Weights of a small image captioner: 64-pixel images.
Rows from block 4 of the text decoder, named by matrix and row number. Rows with one number belong to one attention dimension. Each number is 500 + 25 x the weight over the matrix's rms, rounded and kept within 0 to 999. All counts start at 0. Numbers have three digits each.
# q: attention query (decoder.blocks.4.attn.q.weight, 320x320), inputs 192-255
# k: attention key (decoder.blocks.4.attn.k.weight, 320x320), inputs 192-255
q.71:550534544505449522498474477524520537467533514477539541493538482509498497525492479544516475497479500538469510514476487479511523482504491514487438548474518545537518503439482497518495518493491473
k.71:511511509491521475477472490527534443509524481501464537523475543511508534493512500464480508475496518491498500477456440466519516513555505499486510487510517462497511503483486515505505527488527511
q.72:494509463473482543473485533513503519544465543525532472508431525518542533493467518488496484493473512504499535486499490535503491490489520474528523527523516480443503491527532505521506492490524513
k.72:506462492494486468511508507499457542537486549474490511554495453479485440488512518522539502498514495516497462488508520526468470477475493505490490476504510555487482523503524483528533491502517501
q.73:503496540486468550476530496512537489513511526504498504504530545514493501504528461475471456497533500518496511549500490477502496519504513504474484550500509542535558549494507456515480486509505442
k.73:506486552529479469499477459491470455517511476491466483461484489523556485456550486480545496441479541557490497497457499452580478462473486543466476491470499480450527550495491492536488518501531521
q.74:501492508487504473536428428519459518467518433504528519501502501496473477479517487546473490466519509500466499538462458455534451516479455525475498461509521510490495493477512456497495546540487503
k.74:487558503507506511506507481499542491522503508491479514523507519467481548533467515468501498530548474472488500493491487539491543496489523451486525503494428490530534471535525515526530456473470479
q.75:491499471505490492500523514491560531498502476537508497506507488496521504529461515506505502523504478515500510478495489523529489511495480487509505467481503445505522526508486531524488502518519534
k.75:487524468481515524489505499492514509469484480474472518529459501509508524487528507539532517496509493495530516494501473513475504526494502492498475495510456497460507508495527485494498498473504475
q.76:458471515494489537449527497484487495524510506519525519498537463474526461480531520546493523484514550495476494496479493502503524494530509531480550466466505470509518494475514519500493508494511512
k.76:451521543461459510518490520520487464488529471495483533514526537515496518507501525488444496529520483540490511493520488511536524465514462498462519515485502512509477488487535469448517530471513467
q.77:482477494477502521447500498517496473566502541496503487491502524502551473506539522450515507542507470473501542487512525497455499507484535474478504492497502478499467483472501524497534509519504527
k.77:500494510531492479540473557527481515494475512502499483524510472476498509482478528530547477478483500506524468476529487475476476516525448513509502460517525523481494500499475510507475514531510467
q.78:487498455522556499484484492479518484520487496512475520506452501507529528504485519473470487503488490478540494481465532491489483484525499494522523526475476495446474479491492511521484480454537486
k.78:537464476501526490459505495509466526537455546477486486547536470486499477538470511483520477472492518491469453464517549490493505507479527482508507506546496550439462518509511467487488468537507514
q.79:479483514492507537492514541509485555500492489512519474501542507511489466450523521566513545498484534504502505478485448480523512520491510551517520485435543479515562523555526519519500496523469516
k.79:501512465466488470495484432498509464451479525497497487430484515515467534515546527536455538482501483513503513518499497521531482461477517487472462528481501471524485513506474503497468501453469476
q.80:510482525542523497505503484546469562459514479483513544491530492491527467509450533517504524446478508492485513470474491466484476490528491487505488510453491567467454503463507509481465518541555470
k.80:498492482490521470485514527490464453535483540498513527484520480497535562492446500510462531496478528454528541447462499527512505558568504468518501519532496470507460487509510524459529495555501533
q.81:529504513486478533488522523532524516522532472510524493519545489492542518462521481505460479526486495494454505445483501496521511475490533514517515533479515523492547481496490537454516535519493519
k.81:491483505515528514486493532484513518467509496474471491538464493527497522505514509474515477497497514514515511523520523512484527497522485485507528488517516480521427527513513460509505486478511478
q.82:447506461514450425550463524481477504482530479459518512518484518485505524522531498483505504459537460490495473530494484513505509451482475498512478510495522469498503485486505502471451472531512470
k.82:547496504473508498501472498512523482473523504505472524470502522517506481501492523488521526525499464499534530551524514481481521502484528483472506505506496487521497496483466491488486549501479519
q.83:475509523489450531480492501439536490455483500462531499516503521521494510482495477522484510513522485509481468545534511487498527496504497496490491469505514475559546559496521525515474502517495497
k.83:506514512509484475481519472511472461480540519520514507491532517528493498483503492466518485491515518485480503513482502517507497457441470542509519486477474486524533500493479496509494553493485488
q.84:519484494467481512546467500516511520464515480476505546477524467500495518473486453531530512475528520476510498540492474491481509492494442503488471495483494534532527514450475462467459519536457482
k.84:538540496503455461493510493457508453475532487487483506519516524501527522494439493510501485525513499486499520490461441510479533476513497483462514489481465496506509456504490494460486524515502459
q.85:482504526458514550498486504515562496487511530480549504503481467529512513511501493497475466540482448520493539481543494495490520524465535492485513487521483461522527496491489529515524504504477516
k.85:524514506477465531539489503558485527488520446496502488506483481521488479521546523471514515519515478487467479517506502510471492526523492496497494484491479515521481492493467475512486476466509475
q.86:531492527539491443483529480551458485488465477502476529482456456483487470527501538520505470533526557438519514497494526520491482497506482518533451506538506527450437474518475459479494498486499512
k.86:473492454466525533517484537455519510590473472494495499476518505522510506518457541529496464522494491501505501451468502487499483542563509485500528499524505502508558518466505463450480478522525509
q.87:500519499474495466525490532468477520478503497480489484499457495529486495486514445507466485536496494538466498537501524507466534493475481502487511490489520517536502488513469516488510516530471503
k.87:495500512490509535507534498515541517436515492537505448487510507558530518472557509474507528491468481513504501506473488510484477527493481518487484530499483496549517489511499504510509500468440514
q.88:479524500468506459499492512491509536472519501439480498504479455516439494548534467490514529528502482472533510520493502525509473485473498477514524484541458515491461531513456470507509471533491475
k.88:501461475519505532491502512491580479501501473521494467504521525494517500476495493491493496466506476516517460483489471506512508547492500503475539488491501509552494499486459522513488516496487507
q.89:452478499506536515515496514466498507548478548518520499505468508486496509512519542482456499511500490479525479480500520528478520506479542505491545492493495477467512480535529511507502515472507518
k.89:547476501507480531474493483514486566497453515501480513541522467497478482467494526521525485500506497504505451527503553490472481463458511507496458481486523537495458552537525499522520512477453469
q.90:475474502511474440496518489524490466500514523487508501487515530476502469514507560451514501491496490504471482476500519504524489519485526478487466497511493523454502497500490495490506491489525479
k.90:482476501476513483463506533485492508528489506489501521470466513483470512485501469497512507508541530518536522499520500501469491548500492458543521493472479541517518493488519474535545519492523519
q.91:483468490521502482495486475522501507526485485536454510479524554483493512477494525498504510515478477492516512495465466508512506517473472513517482484495553498515493519506493492507515484461506520
k.91:507482487470506473492487529507463561530492522484515516468499482516469513492510523529478511507501535522509501497499513510527495479470520506522526486475505520485506533495506473539507468495543506
q.92:503497486554548509530509469525474475483483503523512500493486547487519476458477530464526502454465527472542506502502491509479482483503499491495477526465537506449509508498551485491503482498502522
k.92:522473483515507528470497508498467492533487488458525498503456463464500473508481481516546475526527490467518513434499522498486500505511491513496507496496524490433465494497504472532488514517480510
q.93:447513462499516517507486517478483490509499463516525474514483539514492519488502468471476489517478466532524519478486529523453539488483522510506529508481509454488523486499526529530509494435505504
k.93:533499529461506539496541471508474543489508504493461520531533455497488478484507511514487505506517494523426442511501575457492490494472474487499487527546522526521478517500468477525529463516469474
q.94:482474462512524520469536530476519494510493522493504454475517477498548481523492514534501520531484595510492490483520506497491503549529516524462509468546517499471507468518531503494535458487519516
k.94:501520498505531503521507506513522535489498515496516505501544522536519516494510517524482505470506475487515507476471480544528510472494505503534508485524512498504506523543523516506532530529535511
q.95:537534545516501491539527489529551481474510465496459517515493502509482509494465464513516489479517492510484498526477469438520485513494497489467471510510473495537518557462507466455475519499493460
k.95:507548477505479514516490490497535434477553507536507503508518508508528503485522528496468493478484517488459540540502469474517540495496521488470486546469512467503504522497477494499485498499475512
q.96:506443499501527531528477458529508503488481503533472514505465511503436514492487487487469515502439507511514487498504468499456462529520561521501516502495499526474512479481490474465499519522460502
k.96:501525507495497468485507489516492485503563480505559490487528548496510463494501518501494502495503493486497506481478516458519502505458449520485525478453531511498527514523520532545437492553494484
q.97:482495531498480466497504459516539521432515506468492476528520497503454510501517506497468505443455450525435501517498461488543502534493568512497470533497491536460562483501457454485503551493506524
k.97:489514502450484493464471532532536515516526511499468442529474526459519525513509534515466520545493512542490466523521506476524484520511552476453498488483510527520465543493470514546492484504498485
q.98:491489544461509489450514492501460509490473520530505446513463467505478492509543484482518531506466459516518458502455469517486513528512528533493473531467498521477528546517519491501543499506486541
k.98:489515467489524513503547474494478521501535520487483528535490527506499505467473464538464543552522497504514514528508500526506480552498491545523484475496466475527516500531508536499460479518486492
q.99:452525502500513536493545502466494466548491538514462534514461478457508515503457505485487530522542541499556474480570518493476526465491494472500510486483532515478490503521565502525534498512489497
k.99:555493497544478503534560493481460534489483490463471519470504488495454460454496467469523487506518461502465553522512508524492490453460478522528482528549542550500534499494488510482480514532463461
q.100:461523465516501490508505520471513490466522509455493527465522509510465489542511504470500527471501474496523487499477472531483500444507489486508531499506511546498517445504483534514468528495476464
k.100:482504518496495518499515501493525504498493470477478501501507524542532497475534510524477456503483531518496519503506479518514511500551513513445462482518503513469501472472512481494472480534499499
q.101:528497493469528522499499516515510541523501506514524504466520515477474488510493495514465500486505507523530490525496525465472455479511473493541483507473510461539474496460469480483471474516505493
k.101:525504479532462482487509504493504506521526493501460503498484494517517465518482504486541490467483471524514509511482491529522490498504500484508522515524510499459517476501523474484497475533496501
q.102:499481504476516490462487469505483554479485519513483507518496483461476531510475486506512509532476513504544482510480476496451471510508478510481474505500488508512500546522525482497499484485454515
k.102:496550489536538482523526449420495496514540532465502551485549520528530500517509498473503514468508485504503526528502506459524522506446448518540540487487513525513501483484497534483462498508508482
q.103:501505515529454528517548531470539507493494490511514508476527497494488529485447504494502472506584529483497490534548517521504498486506465483527490486534475477533474479505517527505497494520486440
k.103:545495532565510523503472466460512484486479486485470558513473444515537492525494508495545462452493511513514531499501517498513505463517477504483459485494524510477477489469515447433483520497490481
q.104:505519486473520516489565481481477509514474496490521504478514466534494485498510480513449481521547523519517498483497542500515496500496477537474507548525509513505500478503500483535509509503481439
k.104:536483510574499489481486464493495494464484496496497527503471501530503435512514515499521532449476502509508573526507471499500512541468496486480496502508536491479508485470521486499480518537496486
q.105:532501486514469479541497565486478516517494468481504544477471535489551484488491465526493505534525498477499503465510530474526515514490498491516511457528491468527457503476461511466495524531514508
k.105:526487492540531460499492494524509521493510529487540476506469497536483512490483480476509474496534481501521488483493489514519509489529507534500484508492497515472540466528499530482507472467519507
q.106:475553515519497489485487473516495493438515487504494485485580511512524470485521497497485478480472527566453538479471456483536497485499494527549490475485531476483506533525501496491428521477530449
k.106:453526535438535496462484525489526493529485497540482498528480505490503518530499536501477539527501511493475482548528510459488476505519521501468522479480494519517501513484462488510488518487499503
q.107:527508498473483489549534468507499487529505490491515546503486498491481522494480505493477517505559519501489504441509499482553496538520486506491543506540489508481471463501508508526505493488514506
k.107:507481510497475510456491519472548497509501474488518484503536458465499524476474512515516479493503519496487552490519524523523509499522503521517476527488471498493466514509498530506523515552472464
q.108:489519494524473505471510501513499511516489538528503510512457554457477530537447510489495472544517497469525479481536527491483477512496512485497473524522501523482490505465515484502517496500497512
k.108:523512464562519485502482458472486487503509497448500543521549503495562544500459461477478463496499491461492490490533481521466497475511486503486465518484494485518494458520473533490530488504507508
q.109:559480518499512483460446529470517508474484498491482490510483479525542481483510515522551510497462485477491498466485499496505530512530482486472485464509507495520513513471535480466491533475487487
k.109:476527500484467478522529470496483511513518495518499459499521504487494524452500485524523503501494491478474495491494450493523515479513495503543495511511467486472479526519542496499562476486483527
q.110:521536534510463484524508511529538506491523504465488503475518531501535462483476479515497505484537514485459482507491520494523542477520477476478484493479468498532480497461481506481480507506524463
k.110:506481488450501534496527512531483506541488486500478463497500485489501484477512534516474492523496503499487424480528529470510536461511524484540497537522490510502514489485497442503531479473492479
q.111:515520467455516481448502506484554495468482503481511529501473477522496542491483465476503487521505554511482503488510492498479505494493470488509498527479522529518477451523505494501478503529477545
k.111:518535545540486511539514486523466490520502507527489465502492500500493511477474491496537470529489459504511511490510494500487535500491466508485458488474476509518520532492505494476486505468475522
q.112:488495503516471506465536546524476486498521493499519514496482515488514488481526504528529485521532530480444492503516504495514497497468472510490492450481458476502523514507505491504512536497475496
k.112:513518477475507488532460540517491483540480530555484479509496510489496521506546517492458479511489506517508456527506483517487464516494549521500519502473481488515510496509492528492500497484521505
q.113:514491509525505499530518505459507497510521494475515544487515489538540494510469505548518460482574545504511535483509527490510525478503453474496474486508491472551451509463501476497476497498548478
k.113:558481521519489477495485513477448544504442507514454493513473490535512460503462515495541500454476515531529490471467492475514532465522464498546425494563509495472486542472526492465549438508512501
q.114:541534532507516467475478453544512479490521476536488517471505545527502515441516491488483503488466492516474488516461497492551532543481545521514440515523507506468515491536481494522490482470497492
k.114:476526492438513533487509562486523502529515532505477495498518498503501519523479528530450531536527517511465492508498524499482506529479506446490538514477430478511493504466481488496505514472538515
q.115:453515521480512488470497476518488510504502496513483461531477500505484493509484500480500484478475462525506506517494468519516480519504487520466511529487519546483550482533522526484498500494477490
k.115:480508488489488509460494489508541486498488495513485491501513522474500506476524479517488538499500550470496497495523472506499493476516484512498502478499515512521427516482530513500473485538498485
q.116:529516532546521515472487515466543509507511518527479499532551495486513486494498518533496491476505548494460482511491512481527530515500489526518490508501523500469508512539533485517499505503532534
k.116:527479498442464534529502476530503516496462500534522506495491468504493462488523512492487519494480470531472451481465523482471493478461503526526507542512521532495511504527499483492529498438529479
q.117:542449485496507471517488468531463467473510524532474470475430455503520516490574545509470509488482506487502463498467501485481468516507542526522462508499483498501499504513489495535534471473489576
k.117:468526495448490524494509567463470502552519510544502521475541509524467478530460495483484514548507479501498481479526507500458507526505517469514535548492488473464512537501490519532481465476526480
q.118:457487468492533502521469488538537551478517527483517468480522529524459486488506485541496500475508476485491519511429517483490508525474474492501477527478495495552485534512470489529513511497507512
k.118:508517468505489479523521493497473482493504476495456484471472492478497511534529513485508452473471503488530516478535489546486535485520527485510532475536522528463521460492526519487496459516508503
q.119:450529503474513530470531490469541492580488522487470492507477545483522530501446536473483497526535526506475528473500516503535493466482465465469485485516485486477467470496514498499493512500553499
k.119:528452463503493490502499497510511478447452484522499492489486468467530514505472500487483506497476507470518491465512462491457476559525541517444541533532488502508478479520478472491538528491452478
q.120:462495525474517493503512463526490516508497493484496437485443490479490531542491495493495502478469497504488498526469490494506471508517543512463538534504543521474518527499469519485551447511518530
k.120:483475472484475548488481549517489510510520492508505506515532537474452462464476464476500490521464502516498504463500460543492498508508516505507531503458444469504518451509473467517503535473474487
q.121:527491539538471502535459549490521472519559494514520509514505475465537451512507545501525480474505540490465516486510533480509517475529468514483542457499499527484471530498532526506480495499524469
k.121:482493526451490493480519523550509507500489524512489454513492471504454498490514467507464498536517494490507485524485533474521508480504499503532509483511513465574483523510485524506529515488500483
q.122:508470517527507488529502516521496451465509515521495469488512511509512467518544498487506499470458518490472508478476478506486473508523535532507482507542505508498525531507495498479490521460483506
k.122:484502522477507519453486519515560522478512469524517503494485528509474523496468477477472528539511490533489496517508524486521469538505485520452493506453516477495490517462481514505456533502510526
q.123:503485517512529522505467537463519516527506531479523484549541520488487506494447510466487481489503484508495527486490503535473508486515466492508515505493491460497476497549515484515542499510529525
k.123:501510480525502466523517444514520466456483520458497504506499477493499467483515467516517486464507503497492528472512516521529513496461477479495516474544541518474499453509488478493518532516461478
q.124:510481501498521498470490425527502534453480486512482454523503503543464507542539495503479511511453448498510499502482488484495474514530553514487531569478539487507509488513483464529520513509487515
k.124:482553509475483507478529469478509471448572475504475501481557556540533447501489467475471490476483542527466502528498462468503481515493505494497534494463479511509528507524486493510481462534510480
q.125:497532504474485515533507531499495466499486497490527528489458523515498515497481499495471488501555514461535482516539539504523503514482493496510504513499494480481481502506476509523469515479513514
k.125:486497493538504493497475445506503486514502541514521475483481467503496506495503477526551472470490496483487529501516472472529500535473505524477457500502516474505511478514528514483501527461486504
q.126:482468467492495502512503514516512479502468488513547506469457482504487512523464459525503471518555517497491508493527531541470476516487490499525468470519514489499445496498489495496528462457483511
k.126:517499499560517484497466496495523504525485479452539491483472516496469535477470483475522470468515505465534539457493459513529510487490510506536509518474470489449528491457534513466505497513496520
q.127:533460488477544463510510471488453514475478492484483498488523447525525498485549488524514529457469492492500487516485501480503484493502503490492481477471472481531501488460495533498538511537524478
k.127:535490522476498517531502523515456480498498481523463481508470538547493487495514523489494514511466511520500438493489493500487497522542486548482504444492519509486479537539530534520483454471557540
q.128:483521467453514553491510476487475517551486499492527471456483478548534492473497477524485475565496475478476511515554466507519531519536486495473512483521515478495546466547494502493565486514520539
k.128:510478510528459523481483484483473555481474533542483505507532450463478455460526517485566509449516492489523461515492495468453486452491531514478429514489545558507493551542486490541550531498470502
q.129:521520523502518476544450493484494494506479479512491521509507471449471496474501489450524516488498499540480500489469475474516445478481468541453495520539510518498513510488508445523527520519463475
k.129:542492515559518484490504512491514494501521467500517489481480495529518509467488457499471489518508493466488498529478488529494509543510485502464525476478515461478513456484467539536451501516493490
q.130:481499536509485445479528473511527506499516508510515492519512488477454486489506492474471470441501488516540484474460496542511479495453505525492484487509507502502484501468508468454482561482520476
k.130:489538524494509497539519519485526464492541474479510530492467490502514528525482483536467486502497499511498509547530526510535482523497484426453468496451462490495517524486529492509460502531527512
q.131:550476473503499525496533540493527520529504524482494501529484526508513543476515537483488503509478499503520502479540532480510528447522516502534481468498521500470503545504501498504500466519489539
k.131:498506502537500526512482502527522500484474489496478494527471501481488534480518526474487501445526503465447484553528514482537450552458510525503473531516489481538498514541474448467505514481517485
q.132:496473441455519509519448467497495482500476483566589533522476475494476523486476512516513543490524490471518534478512506480460513501559504489493564534476503517499540424501473495564542449473517518
k.132:556502511488486495520514505514437542511520483530471497506526466527499435494521489497520494539475489498477479504511546454491500456463485522475469486532525499518467528540516497502529466519469451
q.133:456515501546478486515501498497450496479452462507491485471481477510540523531465515507470491562482491490481479488445489477480520491504544478488488515547504517524482505459459506482499473488534438
k.133:497503467483543474504479514492418513536493471491469508474524505528476505482484527519491525489497481510549475469509512522497537459536486502530536519511495524513533511494555511518518471493476487
q.134:510535506525469480519482458533506508450529489530473519497523489501503487482497499511511498533536492513432514517500518446540498513505494503518465503511519528534559513484498516515496508498520464
k.134:498488515535499482471503533429508519504489514473477530471487534538505491471512458464532477547443559512553462477443497508474506507509495497482516503529520504455502506459514489508494512521510527
q.135:519477499475480486535478477498536491529497510509507451542462502526470501516489494457477487483475502492533508507537519529488490500527460468511505505541509490482516514524525541511504489528487524
k.135:515481499531485499492507535526491533539502554511502517542511521472495484545501454461520507484477479471481488498502501498483480541500573495525508484500479501520482495554457519490522501476464500
q.136:524515514504492468517536462473514472441520524494451482514484528487473442499497525470508518474495498545500470511482463503521461546466517482491477535496521552453524524513513459508493530531477501
k.136:476486525483510520512509514503524451518503465490495467490464523507500534524516501508450469507496488477495481480498475532536489508503525486530542531490501454528489519469468524514449495556493536
q.137:516511527530502491501471508495493501462534496496491498478512513503521464517548500515505485462513476493432541525469490455513460495467481486505515472482524534509533536498497468463492528508502446
k.137:501503480527498502464493494533534484537517457494513500511449499529468528475477515487483480492532524465537492493484469520532480536532540464470497535501524452483502487474474457531463514520497542
q.138:517461545503484510504544488478541482477530518477473518552505508477453498487499487467496502438485485503545472496479484530516459514467511457519470521469516527484519494484535477463515489490467502
k.138:468495485487500493517515536482533484525529482516507490472484480484497546517516481517466527522525454511481500491512470506510477506522504502491507521480461477552486517505458486547471516501482490
q.139:510500509523462458526514473512488452458524474505521496507539497447452483485497475463525501497521480505510503490457477489543487518438516516522475540522512536476468501501530495524504527476514447
k.139:466527525505490480478491522489536453542531465471547507472475513522502509534503513538479501498507526483477521504527512541515514507521497471480561502443507453508508465476480515480453503527552534
q.140:497513469515546504486523510510483550508465495488490511504500470508499529538503530497482505507527511512463514490510496494522491528502493493495506526534525504475526466491484485504556492472547499
k.140:522509515510519464464488520474490525536493503493476502532502453466537472500473503513548503480482507509520500491471496467470543476490494515517512468528564533514487487511516517493513492479471511
q.141:488524475487505493506483489539472524512487541488495532501512512515531493501531494495512482485538487476462504526527493500493504490535476532475466491521465470538503524553467546485488496510481514
k.141:514497524488497498484480503457512522509473534452472528540496533507469461473460516491533483525482518540516486504516496510465504493495519506497469517533520521497481503471539484475504461494483504
q.142:501499487507476462471487535505469492463532504500506498494488508462468469499480462516464512472499529515495493517521534495476502538494457505484511484508493505482505477486515506506479509519495528
k.142:503481503486500513522544473514531507493514523492493488488505510529508519498483502477493488494537516507506492485492504480540493492498540495463519547448489493510511475512510489518468509455518507
q.143:526461468523530514473521505506515516484453450497503484496500442534558474481527510496537516523479549470547530496524484474487472481527497509490529487464568470480550495513514508491510456512516500
k.143:517534474488492511508479519512478544506494523546470454508502485513465517497494524517513534487499458479487490518500460531512523530516514524508494502518480519538479524535520503483548489476494511
q.144:482513482484528539489517526515466525490459531466503481465513476505513541448502543543508471498532537487529521470509511521476520503542508520521548480473486433512510506490475523495496496521520477
k.144:488465507537488485508478524496475517505480492526452505486539462532476484535511487486479543534504487463511516459478519492453476484485512533511528511556554534521496486523527530473515469486480502
q.145:483507471499528507508514510506492535536481519455492461453459534542508526481520515513507475540511510476502500496540542487534549512497509527535517472501458467491467516486483541492523452516503522
k.145:511487477532492535496490514496522490493474517517526492528516466486541490515511502479513549469498495503495488473503496501479499493535513489512493536524512517535456508491486497492501501475486507
q.146:494488512481481501500504523481472493534497520481497485508474484504497509486491519512495503504501496487517478491494489518489534528536543469448559493521517519489471470485479494467463512527517505
k.146:473531496484502468505506476511464499513465525510448502510528499514464516493500519532542480474508493504491499512512517498504492457515500520535480495491496492480515517519520493460491458492504475
q.147:539473505470481514491507497512502476489509489521459515491508481447485496510478514538507508521506527490492488478485494509485469481480495457480518489460501499480481510488493467482472531515535490
k.147:489518502500523507499523500494487484491504501491474525484452512526522542504528527464502493489483535487493502484512484498506498512521500505539527491502496524516499501481533461485479491472531503
q.148:499468510496483507494531542519496488490516458466441519538510524496522496515480499485498531503481479514516441465531509526508504538501517533532464502517530486453502517523518461489503531439524506
k.148:442523508468505489529499503490537482475535493507554462486466509500515537507511503522435468506494497515465499545490483488503504508530488490505503514435470462503537506464461496496506524530558502
q.149:521494496502475503497473504502513525483495467551507492478490495460468503488472486495478521473488478531508518483493520505459468523473468483520476516450531524483509544480485459497460514531506487
k.149:515505511503542511518529512511485468501512519485482538518476498546510490495529486462476501516519506468507481485546541461516464518484506498459486535525512473501485497497525474510509459479503526
q.150:488517509506450522497525479464514506491496524520507501465477527534511513501477520524501491471512521489480491528491518518500510484499549476498522469547501476539474503506527509478487500512524530
k.150:472511478483497505551471533496450522501514529506488479513498511500476480550542486508500503484476448519462500511480513502503507481464511519528505518477519522493530522512496508464477475517509497
q.151:495524509474502517481556483485500511491478482547483494499507521509515497513487481522496482543520524492482500518499532454477517452507492470470468502514533548487515545548485529500530463490490510
k.151:476476511534500484519486495462519492511538498469495523526528471510500505478483490474524505496497531503482504494528478506525511515465497495520487474511534482488513457495522468480474509508525492
q.152:458544492522479513505478501488493494504468493509511538473518478497566471526498493536509467515482518490490499502522529448503526523479517530459483513515472480507486492515485504478473513514516475
k.152:492519529485537466521516448505496495493501479504494482505489506505487505494451500472494483463510477533520538502471489509560523514513470515514501477492493537509460461497501513466489536509525484
q.153:491458487502506493460522509510479496492495492470513496518534491534501491503465492458491515459449521486548463484483505511488463475492516498508556485523478528494490536497511478443500515494469496
k.153:474478467509472480519480498500518505482507488537528520483485457496473548504529526494477515530507516462513506540538517487526525477502504510521464513488474457550478472491493503496504496448494487
q.154:501474498525508474506478483482512474468537470495511494507514511453486484542486499514501508453491471536481487481458538474490487528442484534506456523520480529526471507448536507487459565488493508
k.154:503528514507524502486496513476518454519525513481526513464501531528538527515474486495495489509531517518473535471506491538541516523511465482498516482447490486495482484461481497511441463532540526
q.155:496481480475505507508535515483491476522479516508538517511479451508459543477497550522517539516536469500544505480532504523489551517530532517486537536479488515521513455516492499514541480427484517
k.155:501520514484502517514483514497469503511495498483460482487560491499478475469505493498540486477474487527471502498493550474483468463473487535523453487547532528532480531482493496513492525477467429
q.156:460508483510529533502487508480476562512510504521497539477502477516496483464514491500514515528493515475460485498540533494474555496554513511476499509539504475510531527517490519525528457519513546
k.156:539447535506476488480495516523478521530484518495479513532547492510492427495508477483530519505491504497506481497467502515482508515470520526486509475548553529480467492539532516504510498496496482
q.157:471505535517526485534519454545523471514495472490504491493519479489489503520543500469493461502524502521480514528513475488549481468484454520515471483562491463527483479536500496496480542491515467
k.157:489500519517502506493475522463478473516513502507509491476504499488520490533528488465479496538506513523475512500521522518494507486497495479504490534468454492503490504462518489498512491489507486
q.158:494497487488507513483455534491462520479511551478494479496468441490528495510510524510512496504482490502494469480476512496529537495466529510513530445485471511510489523509469505502482507550473514
k.158:481491498470502515528548506472546505506528494521475508468527529514472557486512532470451522492546480512516461498460488521510509495551517455486489523516468519487497487461520518463512489473525481
q.159:468503484456524496515525431502485491489478502492507533511441487530502488525510499500533512479491488512519470513535499500498498541491511544495498503502467463515521504485524476528498470539510546
k.159:498508473497476512492478478545509541489493502516491488548509545476487511490479480514529516482483470510465513516505537481495491520477518539500501468506517531510512520508519535487528507519471473
q.160:514534516468448550476548509504491545498475549530491509460480518467461558522485481503467462513525482530499474533460510543522507498521494506423507538473488488544502508513515500506525505503488472
k.160:532516522464510494491493516521494452485503467508471531553463505492512442460538496502476501493467497505453491494532531476529486494445490524505482481479538506476442543515525426477497483479505506
q.161:505502483494493516506492465487529499470522494471502518460501510456470492496507505501449524508560511514468488515551523495530489495490461501480469499504513508521497495465519534473477488528501456
k.161:484512466490490499514531481476502477474488505486483514499493470504467482490490499536476521491498488478484462461502475484520506534486493485513471474509524513513514516469537492530507469476476538
q.162:454506520518483498478534470481507492478481488484500500467494492503510530514495498527506517505519486455530489550533462543461513522506526528471515504513512496476522479485517513455503458472495473
k.162:525483490515539528496518519474477472482480522519509534505470497487488500531514515503467511530469514505479514448497495466524513513467488490471488496490499474505444483529536459520485500516491490
q.163:481495516526479515527499441494510491495462510544476536492531514522485460504457475483514477486539523509500490525507469521533509542502496485492449493521473502559498471490508518471486508480510490
k.163:503528476495488491494516469458502476488491491484530500547468541437529537491492507476495502519473518547478459479519518498513526506486494493552476470476482501501507520506516522531504489502453505
q.164:486537485466525515490458445530525510496522488488542502485502505542516496500511490474470509485483476488512486533488459538482486526504506529504480493512492476544497496484525496539457462503550496
k.164:494502478491516504514479533506489493487507510510503476497498528472559507463510482468502484546509527475478521503538501477489534527459497498542510502517502519458464493506519504526533543511483490
q.165:537526485469552543503507528453489499500467471539508540496494459522541507483518504491495493534500510476492442500483510530441530495549494495472577483511514462544474474543516521533531442488512501
k.165:539486527522531469530475501515454551481483521518516472542531547478490486450509506503535531495527514509499484517503468499504501492483481536551494473488482518461506504566542522509515527475495510
q.166:474498489546481518487514535495504519505488513522477481453540507539504473484528514489520474533495510536449485484492499535483499453511502473507584529488516518474509490533464463497463485501493431
k.166:498537512452477472504477478512481480479507466489551471490477494504486491546512493517515461468511479486542530470492499515497500496521495540520501516526537509525535485470494518474506474490480522
q.167:489461501560478483496507511482500513507510492462466505511519496494509487511534495491490491503472525494515506465520481509505478459487503509505503511479539511465509510481472497475477493511485490
k.167:458537498460517538510484508486510462506523477530509493463492459460468518558482494542473493494535484479521517467519495567542522488529479519428523548460477474529549442444478482533514501531489480
q.168:521534486441473493513466485516512501490513540502519474513462542482494526515477492511483535525498501523492508471490540534493542489486499468539502468501476476488490515456522506496533492509477534
k.168:513484523497499468501508535518502507495534511518495497542526524487556538456516511477528513498530504478477499529470476510516476514501481504517505499504462502515477496532482513473478496521495486